python train.py --model="contrastive image-text model" --embed_dim=128 --encoder_patch_size=[8, 8] --encoder_conv_stem=true --text_encoder_norm="layernorm" --text_encoder_norm_position="pre" --text_encoder_activation="geglu" --text_encoder_fused_qkv=true --text_encoder_positions="rope" --beta1=0.9 --max_precond_dim=1536 --max_steps=11900 --weight_decay=0.08
Rows from block 6 of the image encoder, named by matrix and row number. Rows with one number belong to one neuron. Each number is 500 + 40 x the weight over its row's rms, rounded and kept within 0 to 999. All counts start at 0. Numbers have three digits each. After the name is the row's rms in percent of the matrix's.
# fc1: MLP up (encoder.blocks.6.mlp.fc1.weight, 1024x256), inputs 128-255
# fc2: MLP down (encoder.blocks.6.mlp.fc2.weight, 256x1024, transposed), outputs 128-255
fc1.786 104:510500551546507543515478514452547527426477523503519560501482500529520502499519526489492514489425494530559488505479444507570511547513518530546527548499591484533537551492523498453456492581527512488538541514518510471461497500478492518543420498497446495513590464446549542566502521547481477544462446542472461507525428468550560473433488559538471523517487531613507457528580499401518538538483
fc1.787 100:467527520532481523501558575548512462443480519512483466525516466516469468476516489554551473548563577457486556535498396482461476474556549520558547495512499529461485565498487552484470482472558506458548436517512514571458482510499529479482464523537481412516494518556517482520609428475482586533435423455511473494552417494461545435547516560562448497485497474526520528584494436468442503518482
fc1.788 100:547519540559462537537533452533575509506530496533542525496541561566526454588519427581423447448472507534492516490469464419492487465480544471515508465518478528503470450478537525555625529550459539552503510526539481470517457472519474460528494460536511464472490496435507450425562528449536530561504414536464550417474503565565461498433538520458471562517546531490453506584497474471484500546550
fc1.789 103:544465478550431503457484470451521465466535524499496445439504394568523506531514433450429508516528481562537429439411470459529524546466492503552498407528504475527534464455479527510457460528479527479456529461506569508535504527519502509579470466471471444510483572435460528504578511523448501499488518473549573523453438429498503442486506455487527470512505574487585583523501506471443574444575
fc1.790 098:512432448506485558588465428477490454555531465529510550510509517519480520467452469486549498498503547544505601482554486509474526503483481432471519518504500550549505478468476484453568506474502493500471548555482531517474503458567469513551556496500474510490532461469555437488465448463398550492491434467468514522525489544563455510530499517512589504552565541542485531515518491523466515413473
fc1.791 095:492500472494453524569580520548487537466505546559471551471519506502497551526464455443559511485519504543481492535477494561485444525505457493508513523506571554507419537507505459471484540466544499558459520504557492586494493486479525530519513424521522497417422429497535499503508484550555507522462546439459428468453530525485520467488387440493550535563541588431501509540556503556506508491613
fc1.792 101:497516535506480481434424403513547465590522509530538505495511507439611455475479520542514623484520526552528510506479501480475526506544465457522493558474455460441480474540449505525474510524511541514476480503546484531462527517512517455475492519500537473534496520480503507563472557504461454571504471588573531535452490521447479495480498406585523448501475581460492501487510520526514551442467
fc1.793 102:486509460463574473494600536539457441506461553478596476501513472446465462565464455545550479525519467432525520485498473499482491501529468495468524497507478511615450496502436492498481478475481518553525419505468491523515471492572422472535549494440451509484519469500491523484472529504563489416458482464532492447458487517447521545514513492426512547523480509481502533470588481565495490519447
fc1.794 096:475449533488508545503528490486434441500519522475545527498585511463537569547488461501520518502534531432482429471549525536515503464560490484413510516529467522447490540528527488476474504563433519530488509520499552454527412439545543541479541425496526522497515470441456522526520490562505459553513516465497471541431481535550494472469481393467516546601511457524504545443482489431530480464525
fc1.795 098:551497501485466552501585504504553548496487465422499446518557489561511495488491512520514583491472512472586459479511514539501458434470485471531555524432504490447530584553481488522477461587469494446543528478469514578512484480507549510439501487378542469497551551474509485483511512480509420517507493437511470424509532438560524536526442517509438484541473426459534441481513601443509482485550
fc1.796 102:469492535531486527476528510516500530486482569481548523547552528497489481569625485526492501558476399465506526495531487538478505544597439493480424486456481460442552506439518468556493519498516529478561473476521458503523558525480452483502535445494557546477464475616505495493477496480474503515454462490475507579481527483464480467516493507485557496544497494526486522452475488515478455541562
fc1.797 099:560448562526466563493490437459568482503443488482413525431492528478490501510503527514487470534560545500505471479567435467408471545539346609473528491532526543484527458520479425478537493559507519465509565447567478456473502495400546467451485488519526473454531500502483572494521462504513499490523500518573518449468479490461471500531515559510540519509486496490423515473570420512568559483564
fc1.798 101:438529416459504520443479495480543547528482496479462451508556486484450571567544494464507506462499481487536446494492441450477483506448489475472520537510520518485474433515519470519505450505520535420546410484483485503489500495535517435522515441552526585500468492530564521424420501548479534483455519458503500492461530478389401381476481493512494544508565490503486503515492488580523542480547
fc1.799 101:456459510543491533496487481519483473537563452458520537443439462526546482456536490465506479479546399498473507519458506518508527472425494500499533542556512534533430523427531413516519498468482469489522518475555540548443516467483547533485522515462613536547519519565430476491567515453492493491553446497558517538501484540441451587491449500454418522491578427555456490474505504486497492482587
fc1.800 098:454579555508450574567532505433472521543448536535480494441586508510483513504542533455535517492466478468528519434459475527529554468524477535518543461478545506461546434452489466498486523439492471480483527540484478581482506507574529573500458527464559472512557424531485490448466509523507471578496518456624422491529444501463404551536552457561481544495499500553474534540555555577534480547539
fc1.801 099:503573485491476585599489446531484486495490502444538462466492574499541471497497428484471479522552469533479576520560504426455478438464553528484513463544497535501503436482445494467547474515415499504517522512467516502518456491555494567496536487482548495452433506510532496467505486463447464555499471513510501514515524429482526515472454548517523535605462419559531534495544548525444486449500
fc1.802 102:473514506586468567571480480535447525480511531484530504458486487456515465461494580510521458462481547432494515452463473513479554515506423494530553521509473523534481530547417586467495547481530416529501468552506500471462532552530523464455568450538459552477514514478565519533429567561542530456481577485527510396535509528477520571543552445463445517527503570518480499488476478562448583418471
fc1.803 101:544518427466548487484507427441512498510547472518479525490501554433465619512485485464421507502480421551571499596510470525484494554567513426486510532546558464548491477497520472535515500450481511580496566523478496507472473603503489458506492544477477433494547500438416475516478500499539538468477547405456546508478456551529521477512517512563486525487533422612516472546493466513515466531460
fc1.804 105:617483534507540489435542527460577608447512509451480545514534497557552557589507517527474433483491488509568475435475492495505503496520541513512515514517468497464526502521480509502485510511497544516546464477459513567541562471545493458501499519572499490400440412552522505504564549412500438459467496455548544526453520510552515537460502521531422517525537476480533530549545459535496557421451
fc1.805 095:503497530481541507513537442529535469499510514541431462535426506436438523504477478423456532453481514499498489442465475477544502495544521480522520490559472546533526486536470501511510536558534490425561507577490449482479502484491487443468519535558468520495562515608538477568543506494454538497557617509407556553484555491523500475483478475490438505441549504445513570526495473537515491453530
fc1.806 095:525526512502406582511475437501507502473499453408464469568537492567448499500406507470529549504428448517526452469459528416484522454524428524511471442421498492472553514506468485507461523469530528534457499519532508485457467596502512514462546423531480520513483446432504601535526463508490549514463500480470474486545547502441525484503462407444450468506524463542518530497448535499478514567489
fc1.807 104:474434518493508542517500457520489477430489565492487509473465523506494525459424498512462517565464521493533514494571433499520542551468489518470522522497539564441543434496469485580449475473519490492479475486450524510452505454426553509570535513585500497507440587504502415466534450447450494513455512435419460519550601463447550479538459549508519571528446469474548560516470492515547523456541
fc1.808 101:512504475447495451485520602515595512501495520458468508463417537513518452451474485446473537519494434578525428508520468487511431486543554527509445468523461498455457504532447517488503490461545580440604556526472488546485474582513552534511486487491512462482516486491557514423536559499496533432505449518482491519474472539488564517575477490433564507543554435504531505552443482508457542442495
fc1.809 100:537530530559536494425485462438518498542418446469540549531539505517484508543461513509518564471574491481520423535514438540501563492528504537514533477486578523517492469447531444439546458472531446513447525492512476502453445476483546474440544539517492474419432487498526521581510481486493486515431530510447475437509547424556401544505557509427500546546492587447477559474517474461462480519515
fc1.810 099:516477497540494515475435530526461547546536472564537513467567502432584505465507536479485505519510544437499475522537517444540439409539526469477520652453473493508545446509487508521449491525501470477530504454515509487476515554540459440521472536388490528480485533553560462504445489453472471538540491539536540573539500503500402523451499460468509502532490432589475522501515495460418462527522
fc1.811 099:419484514486432531483539485461461451502524493540480559567502463559505511520486511475594405535489469485549531529485502477475472444503450521527461451597455478517464567490511471488512614543440482463547498550480538505511511524527458477504453527480470450582475504525518538489476504518499475489510503534487548474434521529505535455512542392477434546591531474546525468481472496446476479558564
fc1.812 101:493487552389491487517432512458486465515451406548511564458475531546520460495495475391500407499571499516453457541517443529482550474404568509504516444477567538477515470508510505443523453452452486478494529561525477489544455458538473540496515514585492500575463470527475507481531499488401552507567567535489477463512476574453559492470455436518552559529483373437510525493449522553538478505473
fc1.813 103:484530456570570489502491426467503522518521490557537463420489540517496571528514524548496517577468424495500464434492493533527522518536517472520453567490499488494467475523575523516489506451448504521416498468620486514430456469533537537456541499558496471547454495505531487546431564512529460476468481477620567455489491519444496511519504530526500476539540507552454511474459498544489472506528
fc1.814 101:539463430527521529536629489521583500503482483538495518537511537524506539557535500537462487520490533546524498495473582480472495541495522410572488434409598516526436503485524487532555470567555532498478577505481480489499479569527505467435513424486470573478406500540516510489526548499475497473493429492467463513500484509472535570447512461422503530486524463496476536641507533537511553524484
fc1.815 105:453551490459527471495497414495483418593459520419467602509506520531512481522483465452504485446477551475557443495443522495480522514572501478589576549533524505509523542516480497536459477498579518496514496608490511495443528479572514510541539526596434471509469483492482462484544459472498558509530490539468546504488519454513447520452487487542433461500506529559440456488529512541487455483591
fc1.816 095:513544492539473551535419570522497537516502417460468489492539525476501495456486455436511479505468560560437497528403368537397505490480504482497538477498540508484436456522529462436505475557491444482474494438517531527470519494472457556469563446521494455559504504557597539513468596508508478564478473503517474507504516513563510511473435476497424472533527461508563477499550437580481448485470
fc1.817 096:570537534485528532481461524500424519429526481481510470484544400474513472496498513451530560501516528466586525431510545505537545464527384491550463553506498531588537475566479540569529511483542434473402478573449419442468576575457560500473534488461532529504464514494503538482475438539430466541515496577465480555426482458533491453462451486411482479477517548494471463522520485462465521438469
fc1.818 103:459509480477477546421503543496547518532467515444517504507513539480550524552511594538444456487528510531491381475521406504478478453549565465531520578461502483523487466504608577569563536487443505483491427480548492561509467435491572449514613460520483455496434489413479487513546487456551596518545456498471525463456487467427487563537506482468549517555500495512538496517490509557519540521489
fc1.819 099:459486484485544606445491451471491474583460448481472509469546541534519457504529554455419491472466492503519482429562520545531528499528519520513500510499510515482500425544562486518494533556466549465507601506483538504472467533433401492521512453524486513511528447578495496521472471498514536408510537538490537462505522518600515482422553487511576490595527490432461567470477428499513511544554
fc1.820 101:493512530484583476505555538509458516506518489405555469537535538441511536511441537470491477524455510453493459518648383495547483505540470458508474463505461472518415449536544442528411519539463440566571512461473492393470563515446580562477536492465510457442540487463535469469477522483521511523476530478524504483475479534504560500445476495456517452524487424507471499463549523510531477567440
fc1.821 095:457500522414477539494459466465413544586503538478426515513505504495475499465555549521487473432506465514465502509488389502501538473555565478483457483471509445480490474459555526479476536520480512525492483501561503544538580472507465510495445495474495381520457440506487459561492549454524545508470478456547488522493460475438569492471510460528541457474497499498439579431505589573536500500496
fc1.822 104:517489515471496465477463556429558457485461498480463451524470452526470510498517542476491479518472461499551437428508545360481494454508506549510580491510562481477532473450495513490532493545505497550419681499512533475485450458450473436498571517467537510471452435509556482483512500528532475510495578472468483434448515492487474585501480463465438499499481446493479509556427532546489511529405
fc1.823 100:434479491587476522473480539476429555491469486491539553556444471546522514473430470503498549530540484443432482531494514445453551519484548548454471593523573509512443457435459461485447504531546502458433404581532510535493521534513537490465457569530462518485524430507527480450512494511507546488568515434579526527525483513486586508442573460452585483498495500524538560434551502540398477466527
fc1.824 101:470468470500462471505468532469552504423474463481516529480484511529452521460545508446493444434573491503463517466532519578510541459440495505558560538495544508502508496444490574565416445518575563525593512471469543529471476525606485463528438512528546523506469539529498488514522543490437526533488400489471590423569462491485497483443468433562504508426423502516571562530493444455518505468508
fc1.825 100:525522516494459530500591528459474463550516449543498470486530497451452488458542482507576444473442457503398510563617488526443519463460594507498488532507376500574486482437593502512519499515475502454534462413534523491513485470461479457413571523534531476465485500524478518499513459507470454533547470428500524537467506476487545473451462454489498477507470519530451491530470525556519529474525
fc1.826 105:443508461515509502455429503520470458481511430438555543442474532549396534521507509494542472503456538471505501485459422478540493485471612438509453470483507437432464462485500524492511540464473539523447445527518596528463493548498523533480510567553552534546465472492522552519481551444479518522474431465560486551446481537450456504530495528463544538479497526490521463508576545499507547452503
fc1.827 104:545564512501548454501505524531551453581460501471528420519461400457470482424460554504499530472561459518465474518493450460490515477457503494542529452494501499498457480477523472511469553490515508553531556533515472535550541532448508521493562497498413533587485459483479524547467452464538571509467557529468468527473525527462469451543536548453548459541474494529479490507420453422489553449487
fc1.828 102:530530492487512465512517564462453517481495503454541549550531467470499557476493456485501503499518452472514450488553474538507439461525588577556451500438515560465492502547494507489459500511534478513491504513558486445509441529517488496504548443566476479495534495464486446426538477528516449511535559522452484398493482518448431403489553453524540554549552423543517497485492406526489524429445
fc1.829 096:606462479540467588533489529430505510477464509487530490548447441465518500547517455462542453543511499507501433477481556514486529510503527430524524387547489547507507453510510454447428441433494516460474443650425525466492472517515435460520554521544619515437476441482520531515461479503495475519523570528523512491565541500541529490517488469468514474608444462598435512493479539477510495444504
fc1.830 102:556493541511507502549523482578495564503407440508534496526487510484442487460551529547440588517452537484486500439540480461544527477525559571496540541514530514497496395539499483461545485444474498472461489412470512477497507539521525498482578467481523476527551490496534483488469544528446556551477468527509454459488553492520530456476473520522608471570522448482493534488531460488539448485534
fc1.831 101:517476461462522466542462472450525480476403465543546569531424550478498486469526482476448473488562561554490459476530537528490469482533549501477546546470517491454467477443465471443509498494537474550532469483562599452463444535444504514596524451504480455523486489529493423442511549485504498490508460500493591472419463543522488547512483477497515455549532496514434546532512411530572448485514
fc1.832 101:577466567499505490544457542510465521446533471501494485494516499444454443467563563504524550481453504503482554502455479541469486508464521499502479507476477472520452539472556476489612449471480462468455472448556563573485515537491516432494508527411542452531517458545537558453590500546460526490498500537502451530489521535528484398465432491492497569524455533515526423531499440498467549573526
fc1.833 100:464526502476449512496497542475491514523510505457421503527416525462537497502450539530480507518544498550491557462504479503423545526491475522512596495501481479491522522433510497558445517569492534496491521515483556496437549508506484482457407497490437425589484472552521542491536471496519489496497529559564444519506463572501478493452584573544496520576514513549519507556547598524493479468457
fc1.834 102:529456460463550544498566533517504545410566471533510464539499423529450471460487492525586414506502461544472466498434481530514579485465474525513458505487516495478456533529546436444447429577434501499531464455461479503482541423475479545460487472543522515504540498507516459505506526521531522500495508544501541504494550458505511475444539503454411390523501520525475553426458519470461483466510
fc1.835 098:498522485492584463554512462558516519484516471522514532557558434489497502411509533509522563477498503522491524492498444457462583441561506562517463452473443524490535493478511468469439483478512501572523446494475511506487473380503445495529516511458475488440517427495421520528509513472569536576459523480499511508498522539540474526460552506576506477507523558477489505580502520489539518454506
fc1.836 098:468416569558443488460456481477482556479491465481538439507488577476518538527528499486458501535505493515495495532514486500480521487501573553509477524554513480488447424562533403507450466441464477536523530438439484475446527511575512479493419475472490488553531477552493486482447469439575503516488517500537480493459494467466479455465460496396474453501459539524446511486551507486520497485517
fc1.837 098:495426499478492524491420531523518546476477548515517570518521531512424509483435446507502499474438559514516515525455422541584472562510466514428480498491545474491462436572571506501487465506472542581475615482548479530550464545425503518502510545510523439530546539551461516461517468517463512480555563478421485483418498484475564514491536451470387464565512515523516515518468552531467554535530
fc2.786 105:440545534518479501513502521484527444507449481481477488585477424531527511550452483530539506600436526504550478533491459489450490530485454420442499440556508528495523480484457461542538486449518478478513490473505522535552477512462530484453518535466482503553491492634473470493534541581503515464482449462456475473465505487506472524545518456509469503463515496493503507470512435470517537507426
fc2.787 096:490488421559522399472452541583593500523513567561546484510503463519527498488553474468502511467509528513511493439434455471458490498458484489464483483518564568523488445428434530450466543522502590445535552457432514397492481444520464483483497483496462545476570478534505433477498513433519505480503595504448556570536480502522497545514458433485411448492499506525463472591490547541496452484495
fc2.788 102:531499458564486497519505502572416487517484450464524526477474477539475453473538512500493514505491470498545598535504489521484493530489542507473451530485503536465501474542504481494469510590482454502533519497472498454558513527452503534440470506406526464455511498435465484523451430514429458487524431506547542498537486519552540420469493518499461431471485516538579555446572514454451480510485
fc2.789 101:461439414457497458482495477482485532563518432476476497459517496549600436483494510542475522519535509534537537521518608551468490480488479536505574457586558532460509535513569523529471506514444485463455561466505445458515505505491538541493508468547457513414498536478534466466528535492532443486488556568477534503499490466495500457520481531589524542506555464522437475497506487439465458495473
fc2.790 094:468485507459528455543497465516518479500480462536457487502539478516445470546577480593463546494481440536542493499417547505517484506493401536495429523464494478543479555473474478519491519527476455527491514486483474514489500550546503521504515506467460420511531480465604475427566515449545477577591518469505550436549500499507471478441561468492418443501504462528476448526515507580504525533474
fc2.791 094:473550453448436550470461481476502492482475547579492515490459465523483481509523489511504478495502558470486472579520554449493568528458515491485557447490516509563501568511516581449511496513499495462553509535499504488524476521460439476541479440452566520416491442429451482456489514532562526482493467472465526520515516561435384544519489461562481493412536505493499390481469416480510505539544
fc2.792 099:527491471461472434512505497512465492480533463504499455504503489402452454499486540555520556471476467475538513505501554476514488515538521526432497444552525549532572446535494433495450529447564542480512449591438445547479521541451482565488469447461525549536498491442520544505459573526479508551543499534404468593448546506487530503533491545608528514513509530532498514441493498443439491529494
fc2.793 105:468451498522456401531494457543483516540483437545531487471506531506484526538527462535519485485570521486501456534509465454517558526500531499517509431560483486422575459447558519495420495510440474391557496507540543617470466527486527496541466486484424582503534548498473493509509561458516517575530497465557533494551476513488532469481541485502541435491507455477484502502421505533499524548525
fc2.794 096:494479440459478426497550446497557528476577464546464556451474479554463469464557486492468537477497423590463485538478466538422506478456513518544476489502444454520468468450465591486548474531495499501517435520496567565464545471486459567474570461481534505457430434525513463510478493501539554503493507513526480570509496557488493557510474558544498520478461549531491514493542495519506545482565
fc2.795 096:539475498479472414488486485542522433488504440510496500564510562476514449419456538468487542516441476503482567551484524538445497530450445470531480428413537435490539487456477505506493483522510469506487520451496469438514497514527509507473503558557540545516500455468571470449445480506510533482548483530504528408522451487482432509477514511484492487484495463526598602482347512522508476458490
fc2.796 101:577516527542489442507511499435494499504454530491481525504576518522448535460490480563543440466471462475471549523544475473490538526465487547496414501507440476486533502502503554430427523492486525448555502526459489456471467451461536480437467525486582594422474466482537523519480490470472489487474459515500467523474523438460444550568460508477442553512494515523541439492491442544584493531502
fc2.797 096:449531456543480474486454501491433504504537464469481488499481453516563550479550577520518450436468458440501489496462587468510559493513470445457436579462489560464533515461390480485541433492528506500522465536505479564512477462498502497568516561508483551539559497605464581491446498531455490483475451531440421545519449529490544511475497469428538425553541536557510474413510524497467559469501
fc2.798 095:436539466519456455498430467505448558497521537534535501467463481449438472449537492475565564515486498520433505511510525506527546508493453532404489506524458468404546528482472538515547525441430472494513400497473525438502502478516523518494512441531454498497578487492456536491478473476493508456459513510518433514527481460576500502461467501484493535512568450463424499449553532495474490490519
fc2.799 101:485480521490480495523480542507505478519568436537505491512522532507599526541499529499475474443481505447444491495484491511513475525461518457576468554510507567529507486493513508550491540486490516578503526564518501476500486574472486537506586467448553495507567580462448552524524554488475523546538478504482549504487483569573480529437569466448492481497445500457496538422482527528436534495486
fc2.800 091:437501478564424460496459475555531508563509521582414508476513468526458505523519462508486604465561447544445522479479509498551487471517543458526510496442554568494526537524522542534486483494556392545472517546544507463475504531467413522452481514496519473517579506480513542476467466482443462458499522581452473459516492471505497436453511555528540471508545516545544461469549570518508486483529
fc2.801 098:536562407515534496495516509472608580491504542541458544504488479557499444489525583588528585470551500533511469499498496503488509525478533562487488523529497527478525538499602514502504528498451486464521437506506479506532505492503481480495476562537493512502480451496455519515494485530473441523465528533489437428418438499572572502527521568499524439492497528510464530510504583469523433488453
fc2.802 100:483473454505496460495479375575476474548584382664454494522501544547533496493518474470467494525499564528532493531481443555508504501497528466477502415563524516510483461513482531573542484461539468519534495495529562492381473504490511510530432533509517480481566492474469604477508540460495548517509482450501525496548507476483526520580477559503522502483476573467527464520480464506445487505525
fc2.803 100:498494556531479430524517485466480519549491534514468457580492524471486471552553461489491592522497463527512551531467492442492526548430520438454445504510428502521496543474516511491540528404494495532523534511496501524525443505470505380496556467532531544441532516517547494481405609571541479548498437494482484537513488517534493499502447482537492538521446414566562435526575501468585526532526
fc2.804 100:487534516456505456481460564497499526598418550441534446521592462449429533450457552536542458508461518561502540505481490551563493501524527472509485456538510492526500551530475533481486491470470460548537580474413441393505468542540570529499583495490529436486545515487477496427517511505507528518460520496435520490445469574505465530532476546450454453505482530466562421471511500513496516493526
fc2.805 100:535560457496558461423495500565558542441428449446517480548486489501480509463493508471453452431524523498484524499509492432539462465482491484542481536506509505461532509514446499565474581451513494516495499475512512486444477469492545430460487563552464440521517498594580511535479526512519419464526573540513497550541577546411492502542588505406470426487517449529437545619504457492492448531490
fc2.806 094:444482460426500517508486454528492409550554447533467472564505488528507472517568528506455498439481543497481507600477494475547550481458521543520519477445496463503467533483437463552558532561508494538521508524441445576496442440578536569488527521484525559477479551560418428582503558453513434500486499509521473494503487532465548533484476484507502517540533462558487454472477523501567459421505
fc2.807 106:491493475508491453515460466439565503528416471561535502512465535422505526471522504438456478517547489489557500525489509511439404457491521463521443505441434452594520501496416530490469470564539460484525507536492509533444505535483539489459506588507508501473501475554532417519497434559471498463467471549436526575509480518496451515544533529508504559514538596453420511553471474413512401519475
fc2.808 099:470564490484524483498524517460489548542528466524457509529442520490366500487539481553476513524473514506439547466482461517525489502456474463453511501510476491509483438571541425476461547516509528448592507511495589426504529473526466487575552529479494488496517520507498457473500489461484448507418451429581517425496507585472510518462567514521518445500573446453545461520498454522459499521548
fc2.809 105:519519524479504484536507522464438455496488575491460488666586537475487510456471530483481437517462463441465507447519501506490463512420497504498483460431481523468531528525536479527438572461505506465436412455535440495523513440504477477477468449471561492552505569515558536569463532489541532519509517536496508553497505575442532584480478475442495520581516505520567521532532558537439489458509
fc2.810 099:501519516511518459485531514530509567481497462538513500432532541504431561452496515552494499499455523491484557527548524448547509603539479528467493453501554494544562557477542480535524504567509564524456490466507525523551536462532517450495505502525482505557508471503575530426508523522501464487504496556441484515566442547469439480604541523515580430535493498599535421497498472452528510443506
fc2.811 103:517575475449426486520459481543533471461481477543519491408536553501556472537551549498431502546574470514535487476478502498525524509539561469453512482619536410518485543509440566510468486475448553464428507470502567493504471505526537470510491528476504494572501533528557397507527442482520425498550486461513474575507539559515518552531541471448505419512466449554507494528499424466485488491568
fc2.812 094:484527471532495450483566514453488483514499425550503472432458610447483504495479528481543527515529465460455538480556526611470468489505446480555502552526608482450548490489473543519501500589547507492518477446569502501457526571475442459494432560435494499450441521464532532508489529551454524466503507517477584467455481398514504522513514497515526453538616543529469508425459471517517436483496
fc2.813 102:495508535512509464509509528455481493486523540480515473474552546489407571459617529545525456523552510541475461535506466514594521557450434474579557567560486535490513490506525514526518481541410473556456500499479529489519554481514525476521497542539543481521598540445502478392477542521496522559420540567461512534522493433481489530566499495516470467475477514536513520506495536507487541468488
fc2.814 099:500457512501529469475613580553513540471524476468472483551510471531440527501541459567432479481448486397492488517494559542480480479513458503483506570572472521485555537524403482469515603529466476576447518517464508459555489524448553468518493493501507519544409571496525495468508519456491545476474466442497534439500493447555470508509526446528484478502491530545524435475530529511542479503444
fc2.815 106:511561448513501457427554432469552540497516536542451493521485520474465474480457457484547464529542503508464528476572544413442479579541489483554576472458496626513500507468420461560570552500529445503469504504530519523534524454514513511504524560489500513525499497536554481516538553500449527433510523518506515487568575485469552510464599432532513466450518481517495452574591442486478513536495
fc2.816 097:512501484438466518542459486496545461507450441508448559446531530487579452527504526507513503442448571521563431537506567575445523567508605518484550540522510508454459518455435478519489530544519479419505450480532419543487525479505432532459481539518513499487482533470570504441430531482431512492484430463517494517471478493515517525421523545612456579515497460487521532461583567488409460538465
fc2.817 092:494520467414411453560528511482528536528508547551490534584563467505438413466479485517483500467433463490512478537533513433459414484461477507480500401535446498438448520454532468519488467498469466534464537558529526475469513409524538498494455404515473521474491531455474469464478498572477475453617507425477475491478412495490462469491487465610470517455545515469524488522484509464498529499523
fc2.818 103:569501477491496494457470543404493487556499486415511520459509426473411464550485552479479542408468482506503514515507488501533478387544457517487445514446551468453497477508545500563537552486531495510565535556500519417466505535437459477508489504505523495468462503553469500477467515556564564486508475478422389426504448491463505453577444530485444479553438457502530469550542498472482486538448
fc2.819 099:483521525538461504505555467476563534507508558461484500492600532464481498434553536534548532437468473565492485519491559474450442470523502487517392490431550516507535459467463509516526434582488526482533472507463517429509503581548514496450485489550464526498573462413482499460457503507450568563490484567471560549498538489519510475440493507460380437473518479511518536541439574494571489512479
fc2.820 105:621504537504544418507502451516415429503497509496509480461563492579598488526544494539548469495467464514550512520538488479498500525566549426483514451472519492490558461542527472410506490563566581512533558607465565483476561457475505455413464489562503572547447454560518446470481476525571512509527527476553591515454539553533501495498450535449474477506556505440501509517579479588471470474547
fc2.821 096:555408490527526504428612451525605501466514511488540507555451524452516453479484524518501432425462506503464562533509477515544475465507446468455523494556518517476471510612545518470517525454511543511509521524434540458553538530546443581443479432555521506545468516487522514516462516523451507490469418511456516458511483511513551499532521435445480456545492529570531453469525512491550536481500
fc2.822 103:483520545443472515553478489549536577543538510521514519490563438450486493514558511497509444482461535512546486587499477513466551481541517503512510483491498490478526523505466541526505455502485448499546461499481486434475468571546447486468435474547488507492581473516483479574542439500563462486450500581487500588567528461560515437448489553504447484466471510513518513535516478505481528490497
fc2.823 105:418550541472454419532514491522540494553435476520444522453488523484476483546495474452499502476503499533518481513475497533509459556546431515552563484518555525530569538521519430502500471543498508453523474540558484466477483529552533460500478498489563514473515510460435584474495473600540526606487484479544509496576503501498471565477552490566510510514516549543499436538434515502523543509455
fc2.824 098:492553588479500465434518481484548450450472489506532554466479540490501507478520525530478429494537507520452577548515511539495485509484465415467525521501485468549495366500611489520423446496504529419462514485562553527455489529490502474521548539451510498442532441499546446512382553532503457543568498536566514469550525478539432560506507545457526543514471519533498488568500480461477447514505
fc2.825 095:499512491514483465533482557522481534556482544506469428456506494487509499520495450551458441472538490508539547505451535460461506496439500498513522516497489499490535506551493505549519461485461463484501427493416544477560563519461447498397488474462503505546491490443467539502501456557520550484415590489424464552504483547495520510454518509478455484527450448489482481551477468529384506407528
fc2.826 104:498536489514525477513548473481479442555501466507524488558473508512577551484587528531448513543491508513490466512472523497499489499503364528537539489552521565475463509558480456477498471453435521548457543531450490489467468507496534498531468596494500431497555495513545484482519467539499517545521444475430547501494526502439500477483428525415510570501462457502563498456499450479593529446477
fc2.827 100:521502490504476475478529465559485550522491485450489448535491590536435530525417518488451447418490513486525462527472530555520515458530519500562538469455466456514540574428508555451476494460448524476560494557445499463574552473449505496484473555444560538491531483402529521594505463522509486459426576429513514496534421473470495544494454553487386462472518512530558536482544500476495488524486
fc2.828 100:531440436442483498428441503520468484517550491470490564452465451450517608458535483519471526433520515497432536542472444393537544495536494442496487485481415568539497486498490525561481489597511535500497466555510573561513509477477563546470461454532470480499548470449490533514549511485520495529528473526569492565463477470498421481534493499492489570556524475497492483487521466488425493476484
fc2.829 098:498479535506397436455433526506498472492449487512465489548459523496474454472474486530525568520478512518476564466538488491528445561485425497494474436481550495509442434534467481494528553540450464500483478471455475453507486472475445544529474467492507459497420439514478520494477431534466443470475488505526472506470525546550456505495458475557563503492568488539521470514417489469426495484494
fc2.830 098:549499511553486474521441471399489560430519495538517490563520596495480509481450524543469512470534506512520512509485595517564487490508476416466423623495490447518506503415464517538486445493505542511550511584519506482543529473534510501468526503523480520412509451471462509532498439474555546519502460532454438479504491480531498491530523502502487420548495459488514517533506529532522508480452
fc2.831 099:443486471490512477566491450461515464535503504475579522502491510466494484497443515496469491507566475537505479502538507595467498511576503523521506469546557548523537558460485503511529501514466434463464456511560554498534497528539536504488487545539524441508520481492483392435523497533563519568466496478503522524473546542607488563551473488502432480540513508426434515550505526590556442472487
fc2.832 102:552511466486505445526484553496428437455467504540524462456522463533456490549510434533527518551555473514498517489526490508596544433502433470515414547513503458537425448518531540477471462555503484544515462497499453491474459526521478539507481511543533499473453470483519447541536449485436558492552526484461473545480563594538485539459548550512469474515474582419521488513424568481531508475450
fc2.833 098:455549483564483437412591520433512448508488516489483531598533513408481547505498460468471521534492551529530485546479488465593460531445464443457480470466459417492479478448429540522457554469484469483443591514545513529487489514511510520477455471526546539476517533485548494502469499465473477497478507435506550458402583448465550545516426569440438523464557476489472496472505511535464518480559
fc2.834 102:540464544493508505526511621512514539444556495465493504530463490480476551492527550444450538524530513461535495509429442405405499535493510549473519538510502451416496507456494487523513506512500507478500470461469554476569481523563464523499449406482501512540525478473535458462494527457518518500508487481477443508554464551470464409504506546474500425454486471474509506533490401492454502522526
fc2.835 100:513587461519458468511473602573450609552507436494514441551482403544499437559466486498553538556542466526540584497537540523524515543514515528486397487525553491499511432515558484553517568450546469472575450500471548490511537468482552529471450467517527513505446459505571499519486501474542519496601432563486489412442426464505435561492472514511460508484518461520472513522566592530577543547497
fc2.836 097:555429405485512476481438555483532514514469448499543522482461455491500491498451497500451416508497533604509448565526505525480579525467474516553571506482531545540490478545538475436558520532459546504490603520468468449546502528526425531518491468533506505612554491570512517439515536515475515572528438544440514561457505496486549506476532510523535549503467561447491528490428518566537511504492
fc2.837 099:490491525525531450555482560496514519507524445485556564557495470475495460461507450564468523485427517528515455542484507502469532495493530469485540466484516493525439640469518496525602461501526466443470482475521554497546464528498506530503524519497540526472523524565452523470546501512528575541490435456566522474491500493489476482503563517514509428526468485522480525491508525510386588498543